Weights of a small image classifier: depths [2, 5, 2], 90.3 epochs.
Rows from block 3 of a small image classifier, named by matrix and row number. Rows with one number within an expert belong to one neuron, the router's apart. Each number is 50 + 12 x the weight over its row's rms, rounded and kept within 0 to 99. All counts start at 0.
Before each expert's rows are labels from the 100 images, of 14848, where the router gives the expert most weight on average: "responds to" is what is common among them. Only what is clearly more common there than usual is listed. The data: capsule endoscopy frames (Kvasir-Capsule). In brackets: how many of the 100, against the usual share in percent.
# router: router (model.blocks.3.mlp.router.weight, 32x128, trained with AdamW), inputs 0-127
# up: expert up (model.blocks.3.mlp.up, 32x32x128), inputs 0-127
# down: expert down (model.blocks.3.mlp.down, 32x128x32, transposed), outputs 0-127

# expert 6
responds to: finding: reduced mucosal view (75 vs 6.2)
router.6:58 66 55 64 47 64 55 39 77 67 35 65 50 45 48 28 47 57 56 65 49 57 58 72 32 53 53 43 59 66 70 77 45 62 60 69 48 66 36 40 29 43 45 43 39 33 75 52 49 55 54 50 43 56 52 71 52 60 38 31 32 58 57 56 67 47 40 60 41 38 35 39 45 58 43 41 62 58 36 44 43 30 55 41 37 42 38 52 30 40 46 36 44 27 49 48 30 55 65 24 63 38 55 48 55 32 55 55 32 43 43 44 46 61 67 54 52 54 32 70 40 50 35 55 37 57 48 65
up.16:59 56 61 46 67 37 65 41 76 53 47 54 61 49 46 51 54 50 52 68 54 57 60 43 52 43 40 54 44 68 37 31 36 54 33 36 61 59 38 52 64 56 24 60 54 61 43 57 42 60 26 28 69 44 39 73 64 41 68 30 41 50 65 57 49 43 48 29 55 39 50 48 54 80 66 37 30 37 47 51 45 53 47 41 62 42 58 62 66 44 34 50 51 57 50 46 62 31 51 73 51 61 62 50 62 38 38 53 50 51 52 37 38 63 71 34 55 59 21 48 24 41 56 70 50 60 45 57
down.16:58 45 59 53 60 49 62 50 43 41 58 69 50 45 53 51 46 39 53 47 37 45 43 61 44 77 70 58 33 42 40 51 69 51 79 47 52 44 38 37 65 59 73 37 56 77 43 58 50 60 47 60 49 53 36 31 42 28 37 37 53 65 50 40 40 76 40 45 46 46 43 49 72 51 43 52 62 42 41 47 75 38 30 57 53 56 34 65 69 43 69 53 44 60 55 36 33 39 43 57 32 72 32 56 46 41 44 33 63 55 30 59 45 67 53 71 31 36 56 44 38 39 43 40 64 53 63 39
up.17:22 58 57 47 66 49 44 52 47 46 43 32 47 34 52 39 63 53 37 46 51 51 55 48 69 48 50 52 63 37 37 47 41 54 51 48 16 64 65 28 33 61 67 69 32 54 40 44 46 43 62 44 47 74 46 44 56 76 51 44 57 60 59 55 55 38 56 58 43 40 58 49 46 64 19 54 66 42 54 22 49 53 52 31 69 43 43 51 35 56 22 57 60 52 45 40 33 60 41 33 82 61 32 60 48 48 42 54 64 41 39 53 59 64 61 48 45 56 71 56 58 45 64 67 63 57 54 49
down.17:40 48 73 50 46 24 39 40 34 55 52 23 41 35 49 33 60 48 44 63 38 32 65 48 45 26 54 37 47 52 60 54 65 42 30 53 51 21 49 48 59 67 42 56 49 75 55 34 45 59 29 51 56 30 62 65 45 49 58 54 58 46 58 64 35 42 50 53 52 45 58 51 31 25 43 62 72 51 49 44 42 74 57 36 44 54 54 42 65 34 42 34 46 36 64 61 72 61 45 41 54 56 53 40 60 30 63 67 39 42 47 25 52 42 57 51 49 61 54 48 33 54 42 60 27 47 53 63

# expert 22
responds to: finding: pylorus (32 vs 3.4)
router.22:45 35 69 58 38 56 44 38 26 48 50 43 48 59 51 61 57 28 63 54 45 47 41 37 51 31 29 34 44 38 43 36 39 38 58 47 28 38 63 44 54 57 52 51 61 46 52 58 61 67 46 52 67 54 37 27 67 46 52 65 31 25 59 31 63 55 65 66 42 65 46 42 54 58 67 66 25 45 41 65 36 47 71 39 56 37 46 60 54 63 41 24 49 39 59 69 74 61 51 48 47 58 55 44 56 66 38 44 45 70 38 43 58 56 58 68 54 66 41 52 76 38 55 43 56 66 49 51
up.8:38 23 55 61 49 62 44 44 32 53 71 48 45 68 61 56 58 45 65 44 29 46 40 50 66 47 67 52 68 45 54 41 66 65 58 55 60 56 59 36 60 55 45 60 68 46 47 41 63 34 46 68 46 58 64 54 61 41 56 42 54 66 35 53 29 35 50 21 64 69 32 50 59 74 31 67 52 48 40 36 45 66 56 46 49 50 61 46 81 47 54 38 58 51 54 74 48 42 49 68 40 56 33 36 52 61 54 62 41 32 35 46 40 29 42 45 51 45 62 74 33 60 33 43 46 48 47 37
down.8:45 75 50 62 62 41 44 57 52 59 58 48 35 40 38 47 56 47 54 51 64 60 50 44 32 62 57 44 45 45 45 19 43 46 58 42 22 59 65 43 43 53 42 48 67 43 46 62 35 46 49 68 65 48 58 37 55 46 53 59 70 60 60 79 47 78 44 54 42 72 56 52 72 47 63 67 39 70 43 61 54 47 70 37 52 43 64 68 36 49 48 41 44 40 79 49 52 36 48 68 44 51 70 72 48 34 45 76 58 55 43 48 42 57 40 76 61 45 52 27 50 54 45 57 38 42 57 34
up.9:57 60 41 54 35 47 62 37 40 37 47 59 73 59 65 51 61 51 58 50 53 44 50 58 49 56 53 64 44 68 33 78 52 29 57 26 56 31 53 48 41 49 48 66 59 36 54 50 51 39 45 60 61 44 29 50 54 63 40 42 51 50 24 55 24 43 27 44 56 59 60 48 44 63 36 44 58 48 66 35 56 44 39 65 38 59 28 43 44 40 74 56 31 46 63 45 67 55 44 51 38 54 49 44 48 65 53 59 40 68 42 40 56 29 53 78 47 63 20 38 30 36 69 44 33 37 41 54
down.9:41 47 46 39 25 64 34 62 47 62 72 62 39 47 61 54 50 58 43 54 48 51 77 50 46 36 46 34 44 39 45 47 60 26 47 29 46 49 48 55 29 51 51 62 56 76 52 33 64 91 62 47 40 54 43 60 48 71 70 45 52 43 47 65 52 77 71 47 49 44 38 67 41 36 68 59 42 40 46 42 52 58 46 61 36 30 46 38 48 51 66 47 43 53 55 37 30 44 51 42 72 44 48 55 76 31 45 48 49 48 27 31 59 42 52 68 44 54 47 51 38 36 59 52 43 49 55 62

# expert 4
responds to: finding: ileocecal valve (51 vs 8.8)
router.4:33 51 55 67 43 47 53 58 37 52 44 70 49 54 54 65 39 62 31 56 67 59 48 35 43 41 34 43 60 66 51 39 38 53 66 68 44 48 56 34 59 56 43 43 66 38 44 72 48 72 38 31 37 53 56 47 51 68 65 47 57 62 43 64 66 83 33 34 58 28 51 47 54 51 51 56 48 32 40 63 77 52 55 36 48 41 37 44 63 29 45 36 38 37 72 61 46 44 67 59 42 65 73 55 54 55 61 67 37 44 61 41 39 53 63 31 32 59 58 40 50 46 40 69 37 54 60 52
up.4:49 45 66 44 62 39 40 49 58 33 44 53 38 45 52 70 35 84 43 27 60 57 49 57 41 53 43 54 57 61 61 60 84 39 41 46 36 46 64 48 56 58 42 54 38 66 51 48 57 50 55 42 41 21 59 34 37 49 48 54 50 53 48 59 62 47 45 51 35 47 46 60 47 34 67 54 48 48 42 63 61 50 56 45 49 25 59 48 64 51 44 72 62 50 30 42 40 49 67 44 59 26 42 47 49 29 46 32 43 62 36 42 45 33 57 59 49 64 72 40 29 30 22 50 34 28 64 68
down.4:47 51 36 49 54 73 62 47 48 58 49 44 49 59 57 18 52 43 61 34 50 45 48 54 63 35 20 40 58 42 49 29 58 50 62 33 35 29 49 33 51 61 50 65 52 44 27 66 38 38 37 80 35 61 51 67 73 57 48 54 57 50 47 48 72 47 52 52 36 69 37 41 46 73 45 32 60 42 37 44 55 45 60 43 56 60 46 52 32 28 40 42 57 39 40 26 53 40 34 34 68 52 43 45 43 70 57 59 71 40 58 38 47 37 47 57 44 58 61 57 56 49 67 51 53 27 40 52
up.5:44 52 60 56 43 51 80 58 71 43 36 69 59 51 37 31 63 50 54 85 69 57 69 50 56 63 31 35 33 67 64 44 49 64 62 47 67 61 33 59 64 44 61 59 50 53 52 46 47 41 65 49 59 48 51 49 59 49 59 25 62 45 54 46 34 45 31 54 41 68 47 67 64 50 67 47 53 46 35 57 29 32 55 50 49 49 59 47 40 43 53 40 43 59 55 21 34 63 64 45 59 67 44 49 58 49 52 45 42 58 52 30 37 75 56 44 54 25 39 52 57 71 37 41 47 58 35 68
down.5:55 52 60 45 60 50 83 51 51 67 50 50 37 54 56 68 70 35 38 38 70 85 64 42 54 44 63 36 60 41 43 55 63 44 44 46 32 67 49 66 54 50 42 59 36 61 52 49 53 69 53 56 60 49 40 31 46 48 54 38 47 46 70 46 58 58 67 36 45 42 54 69 50 50 47 33 38 64 20 62 45 31 36 31 54 50 57 54 61 58 51 51 67 36 52 51 47 83 61 38 57 37 39 26 51 45 44 38 52 52 25 54 38 26 43 65 46 35 57 69 56 46 47 45 54 44 64 45

# expert 16
responds to: finding: foreign body (50 vs 1.6); finding: lymphangiectasia (33 vs 1.3)
router.16:45 61 40 44 66 70 66 60 62 47 53 32 51 50 37 71 58 31 51 34 63 60 61 58 59 63 68 50 54 30 37 60 50 52 43 43 44 63 56 61 51 47 38 58 30 59 29 50 87 35 57 40 44 51 53 59 68 46 69 36 75 48 45 48 55 56 51 54 31 46 55 56 56 45 43 43 47 35 63 64 33 30 41 36 34 64 61 26 54 64 63 68 65 53 46 31 55 45 65 44 51 35 52 44 51 59 47 41 53 39 33 77 64 66 34 60 39 48 60 50 49 28 49 38 39 38 49 57
up.8:53 74 55 54 47 27 56 37 63 48 51 55 38 46 49 66 54 55 59 44 59 31 49 37 43 48 48 55 60 63 26 58 40 54 51 44 66 43 36 61 46 62 59 42 66 57 72 52 53 56 57 55 53 61 83 42 38 59 61 55 78 66 63 43 56 72 39 32 72 48 50 67 43 37 68 67 62 34 66 41 38 39 22 55 23 28 52 41 48 57 70 39 63 65 48 52 49 62 42 38 50 59 60 51 33 55 65 56 37 36 66 50 58 38 50 63 52 49 64 29 46 44 45 34 44 51 47 52
down.8:42 47 48 29 59 46 49 56 28 43 58 49 38 59 40 42 61 58 39 35 58 53 65 67 46 47 69 59 41 51 36 34 48 48 42 56 39 43 77 62 48 50 44 48 42 41 52 60 56 58 57 36 47 67 70 55 63 51 44 26 43 53 60 58 27 82 37 32 44 35 70 55 51 76 51 66 41 53 53 55 26 41 51 43 37 56 44 32 36 78 65 39 37 58 46 42 55 69 55 37 33 48 72 36 60 70 32 63 45 60 41 38 49 50 58 53 54 45 49 54 34 61 46 59 53 52 74 67
up.9:27 43 34 47 71 57 40 40 46 54 61 59 19 48 56 61 58 62 64 46 31 48 35 56 31 51 62 48 41 64 40 60 72 65 48 36 62 37 49 49 54 33 38 74 38 51 50 48 58 39 38 60 51 44 51 57 45 35 38 50 52 51 63 46 54 68 46 37 38 69 49 33 62 47 53 33 35 35 49 53 55 55 84 41 45 54 50 53 60 36 49 48 40 50 38 56 72 18 65 54 58 68 56 53 38 53 47 38 62 50 60 47 59 59 45 65 67 62 44 75 52 49 23 27 52 63 56 61
down.9:67 42 54 34 38 44 53 49 51 53 41 22 34 66 57 51 18 47 57 53 20 20 42 47 65 44 58 58 56 29 66 75 76 41 34 51 39 50 61 46 44 52 37 38 47 60 58 45 66 52 55 52 38 47 42 63 53 61 47 64 53 18 60 35 62 56 52 34 62 55 57 62 40 33 34 60 41 76 55 46 50 59 60 51 45 48 63 52 42 57 48 50 46 56 62 57 46 48 61 43 67 45 34 54 34 68 48 75 55 45 50 33 69 42 50 63 45 63 52 33 53 63 61 40 63 59 63 46

# expert 21
responds to: finding: ileocecal valve (99 vs 8.8)
router.21:68 47 55 58 42 40 51 57 63 53 60 53 53 57 39 68 29 29 55 64 45 31 60 54 58 55 53 66 61 43 69 61 41 27 58 36 65 61 68 64 43 50 57 64 50 56 52 50 37 27 59 55 49 56 55 62 57 29 28 49 60 44 53 48 45 56 46 42 34 61 54 56 32 50 39 33 58 37 60 50 63 65 32 63 34 44 39 43 49 62 53 64 65 38 68 65 49 67 36 46 59 25 23 38 44 65 51 54 60 35 62 44 47 47 24 69 69 42 66 58 65 37 58 73 44 61 40 44
up.8:61 56 40 48 49 58 60 28 56 50 55 42 48 39 47 54 43 76 51 47 33 40 42 54 47 61 44 39 62 61 65 64 36 53 55 53 54 43 44 35 48 38 40 21 88 44 51 56 29 46 58 43 73 37 61 60 37 52 45 44 34 51 47 47 42 46 61 71 39 56 29 41 45 45 66 48 55 27 38 58 65 46 63 60 75 37 47 44 41 42 49 63 52 39 50 67 57 34 44 57 60 38 51 61 41 61 31 66 67 60 40 67 56 51 67 56 39 72 46 77 51 52 36 60 40 46 68 72
down.8:38 40 51 40 62 47 54 52 32 71 39 43 45 44 52 27 53 33 46 50 41 73 44 50 48 54 45 68 25 58 46 31 50 63 58 29 61 35 28 54 33 75 58 56 29 28 70 49 35 52 51 47 32 77 69 47 48 52 40 57 78 35 48 78 28 51 42 57 50 52 50 32 54 50 59 63 48 35 59 64 44 61 54 48 41 49 54 34 51 48 61 49 62 62 59 36 62 51 48 48 42 43 56 56 36 55 61 52 30 54 43 55 60 39 33 43 59 43 38 56 51 39 63 67 58 71 50 31
up.9:51 55 58 57 55 44 62 60 37 71 54 40 31 42 42 50 61 57 60 13 54 56 45 39 48 42 41 61 58 34 52 57 45 42 59 24 35 31 42 65 49 38 58 46 35 66 70 62 51 64 54 42 61 39 60 52 53 24 42 41 53 47 53 55 54 46 43 48 48 46 53 51 43 56 37 47 34 19 74 71 56 68 35 62 56 30 41 46 63 41 70 76 64 56 45 42 56 79 70 68 46 53 55 42 53 56 60 45 34 39 48 68 44 38 41 47 42 47 67 47 54 38 48 27 42 50 40 35
down.9:51 37 42 57 76 50 52 64 63 63 58 50 56 31 53 72 40 45 56 42 45 58 44 65 56 56 51 48 63 57 58 58 53 69 59 42 29 69 62 56 44 63 49 37 64 46 53 55 69 46 33 45 62 41 56 69 36 42 28 29 58 39 57 54 37 59 36 69 63 69 34 61 39 72 50 57 57 43 37 34 66 34 47 48 54 56 57 67 20 72 44 34 43 31 44 41 42 45 42 38 56 29 52 46 53 49 41 58 55 26 38 31 53 66 47 56 23 52 47 54 53 55 34 54 31 51 64 61

# expert 2
responds to: finding: ulcer (27 vs 1.6)
router.2:57 54 60 68 55 58 28 49 37 56 61 54 31 56 64 72 65 33 32 50 52 52 46 51 57 44 39 46 53 38 33 40 60 41 74 29 39 39 49 62 64 51 47 34 46 53 37 58 73 45 46 47 60 47 48 48 71 42 39 32 41 24 45 50 63 63 46 42 43 60 55 43 52 72 35 54 36 33 50 44 43 66 65 28 51 68 45 51 44 41 50 35 39 48 46 53 62 42 39 71 37 61 49 42 72 55 34 38 58 50 64 78 40 55 58 39 42 53 54 56 67 30 56 50 57 20 69 67
up.4:40 42 31 58 51 65 36 39 38 54 68 43 25 45 49 42 45 34 57 59 37 56 40 45 52 47 55 33 68 32 41 51 57 53 51 66 66 57 77 59 48 39 32 69 44 38 51 47 32 25 49 44 56 59 53 50 42 45 56 61 62 69 37 47 51 53 52 55 57 49 38 33 57 51 53 59 57 39 71 73 41 52 50 51 46 52 77 59 75 52 21 72 47 28 62 40 56 70 40 23 45 55 58 41 43 50 63 63 74 60 44 49 58 44 60 50 41 41 41 34 44 42 43 74 64 42 59 52
down.4:70 52 51 71 58 66 56 43 58 48 48 57 41 41 61 66 51 52 66 47 30 32 43 48 58 47 52 46 50 46 40 50 51 47 68 56 65 35 53 45 47 81 38 52 35 62 55 38 48 58 35 58 47 53 54 42 37 42 68 38 65 54 54 29 77 34 23 58 48 42 59 69 35 45 49 57 24 70 75 59 43 43 57 41 54 63 54 55 51 50 60 49 35 54 47 53 54 61 52 31 36 46 52 63 61 36 42 58 56 27 69 50 50 46 61 64 69 32 83 19 60 37 48 54 39 43 53 47
up.5:39 44 56 38 60 56 43 34 51 47 37 47 43 74 42 43 51 56 57 57 49 38 65 69 69 43 29 45 60 60 36 37 59 66 43 35 53 52 66 53 50 50 39 55 61 52 43 60 60 35 33 41 41 44 59 44 45 68 66 47 57 61 46 56 48 43 50 43 38 43 53 51 67 42 52 52 53 77 33 54 46 53 41 39 44 63 45 47 60 26 42 56 43 41 44 50 45 54 47 78 53 65 51 37 41 32 68 76 26 42 77 45 72 35 33 21 61 33 77 45 55 43 54 59 34 36 56 71
down.5:44 58 45 55 67 24 66 48 41 38 52 65 29 36 43 64 40 52 54 63 45 43 47 50 59 44 39 72 51 26 39 65 43 68 53 55 51 48 50 43 64 54 51 49 49 60 40 36 64 65 54 48 55 48 31 51 65 40 50 53 56 51 56 38 45 39 56 41 63 53 45 48 47 48 60 31 49 44 55 38 30 66 46 63 77 49 62 48 79 66 66 49 49 37 32 42 68 43 42 59 57 60 43 36 39 68 57 54 60 48 28 98 53 46 57 54 42 62 57 58 51 57 29 28 60 59 72 40

# expert 10
responds to: finding: pylorus (32 vs 3.4)
router.10:72 40 52 33 57 40 36 65 52 39 74 45 50 63 71 48 35 44 55 40 27 36 43 37 44 36 61 31 42 35 45 51 66 53 37 31 47 42 65 66 51 44 55 41 68 40 71 37 51 50 79 41 59 34 38 40 36 49 36 71 50 29 71 38 55 37 64 38 55 72 61 49 65 49 44 27 43 49 61 48 45 70 50 55 59 54 50 76 48 49 48 55 39 57 56 66 41 36 41 63 43 43 33 60 66 55 40 57 54 63 56 51 37 50 46 63 64 60 59 66 52 58 60 27 64 55 46 52
up.8:35 32 42 21 40 48 41 51 61 44 51 49 44 52 64 42 37 62 43 42 52 64 39 57 50 54 36 54 47 62 50 42 39 55 43 56 80 56 67 55 59 59 55 50 45 80 77 55 54 48 50 44 48 46 59 66 51 34 33 44 53 63 75 48 48 37 45 51 40 33 38 55 33 30 47 32 46 26 50 62 52 48 49 64 63 38 55 46 32 27 35 46 65 44 53 23 66 44 46 31 43 38 47 65 60 35 41 48 52 47 60 41 40 39 43 62 82 55 64 46 53 51 37 41 60 54 57 18
down.8:47 47 66 58 59 61 58 77 41 64 46 38 59 39 47 49 71 54 40 59 41 27 65 31 25 62 36 65 53 63 84 62 43 51 86 41 57 25 50 56 44 43 67 52 50 30 43 57 64 47 33 71 63 62 66 41 52 48 50 62 57 58 56 53 55 47 65 33 68 37 58 59 42 50 52 44 43 49 46 53 54 52 49 60 63 80 48 47 49 63 57 57 52 59 41 51 34 69 44 64 39 38 60 27 49 51 59 43 52 44 76 48 41 51 51 33 39 50 59 48 49 57 32 43 51 35 57 59
up.9:52 41 56 49 46 32 48 38 55 65 45 50 56 42 41 09 51 56 61 40 49 55 51 40 57 48 44 58 43 51 43 74 57 71 61 65 35 39 53 50 62 52 43 49 55 53 46 56 38 45 51 32 44 32 40 40 18 43 58 66 52 52 68 84 63 61 46 54 43 52 30 50 45 49 54 42 28 43 45 50 52 76 28 48 41 40 49 27 40 43 62 58 49 41 61 48 31 47 30 59 58 58 62 37 41 47 76 33 60 43 49 34 48 49 36 25 51 69 37 42 51 40 51 37 59 64 73 48
down.9:57 20 69 52 56 38 54 54 47 46 36 41 48 59 59 45 52 51 56 54 51 38 52 53 48 41 26 40 73 43 43 43 45 50 49 38 62 58 41 67 41 62 42 56 43 45 55 24 73 53 36 53 52 66 55 60 48 38 54 48 42 55 67 50 55 46 50 58 62 25 65 38 40 44 41 47 53 31 45 31 47 31 66 34 52 66 42 60 37 69 23 27 46 39 45 51 49 50 51 47 63 72 64 61 57 68 54 66 75 44 56 60 29 46 61 72 28 41 62 44 70 49 35 57 41 59 41 72

# expert 13
responds to: finding: pylorus (30 vs 3.4)
router.13:46 56 31 53 71 39 43 44 27 66 59 43 49 42 45 58 63 43 71 59 53 55 41 37 46 47 46 67 70 42 51 35 49 33 43 50 43 41 48 31 65 52 45 57 64 67 37 51 60 51 36 45 57 54 52 34 48 29 62 62 53 57 52 52 57 53 60 53 49 39 55 42 44 64 43 50 24 31 81 71 45 70 54 47 46 36 55 48 48 62 42 46 68 54 57 21 53 54 29 51 33 61 61 33 53 80 63 20 59 51 60 61 50 28 52 57 34 59 51 31 74 54 47 58 61 43 54 42
up.4:65 52 81 45 49 49 39 52 47 56 62 37 54 47 49 28 71 77 55 60 50 52 50 38 49 33 54 47 58 42 31 54 38 45 26 36 39 49 52 52 55 57 62 61 49 55 43 63 54 65 50 46 45 63 66 65 57 44 71 50 52 46 62 69 75 57 61 54 47 64 57 44 38 32 72 36 47 54 71 77 34 60 41 35 61 31 67 49 44 62 63 48 56 35 41 25 72 63 38 54 55 54 56 56 38 45 50 47 47 68 29 44 24 45 46 61 44 48 52 38 49 53 67 40 71 53 33 58
down.4:38 57 52 31 53 61 33 46 46 51 59 63 46 61 68 53 50 56 46 67 42 56 45 58 38 79 38 56 42 58 46 57 41 58 46 45 52 50 62 59 66 45 69 46 43 91 46 47 45 40 65 47 62 46 75 54 34 61 49 73 46 50 46 67 26 44 46 42 56 52 31 52 61 72 63 30 51 51 40 36 51 41 48 69 52 60 54 65 60 64 73 33 59 64 51 67 39 82 36 67 46 41 65 63 51 48 51 45 29 26 59 40 58 56 57 48 50 39 48 43 68 66 48 51 51 62 35 46
up.5:56 31 49 49 61 70 50 62 55 58 74 22 67 48 54 55 45 54 49 58 56 41 57 59 40 41 62 50 44 42 54 50 40 34 34 59 38 36 55 53 36 57 42 47 36 71 60 31 25 61 39 53 56 43 63 55 60 46 56 56 49 55 37 30 56 24 70 42 63 49 47 53 47 58 84 46 58 41 41 32 55 55 47 36 50 38 53 42 45 73 49 50 42 39 71 44 43 61 61 29 49 46 48 41 44 78 50 48 68 29 52 54 42 50 48 86 45 33 47 38 44 56 48 51 76 32 58 44
down.5:64 43 44 43 25 38 41 48 28 58 65 76 36 41 58 61 43 66 47 54 44 38 30 36 30 61 38 36 63 49 47 14 48 52 66 41 57 43 55 57 74 53 37 49 58 48 59 59 38 60 46 29 36 70 60 33 51 55 61 40 41 43 45 65 53 66 52 58 43 62 38 52 56 54 61 39 60 45 65 39 56 68 63 51 57 65 58 59 62 43 60 54 59 60 29 71 54 73 53 64 61 48 48 37 40 39 17 49 39 51 48 48 38 41 39 38 40 47 48 49 50 29 53 45 58 73 56 60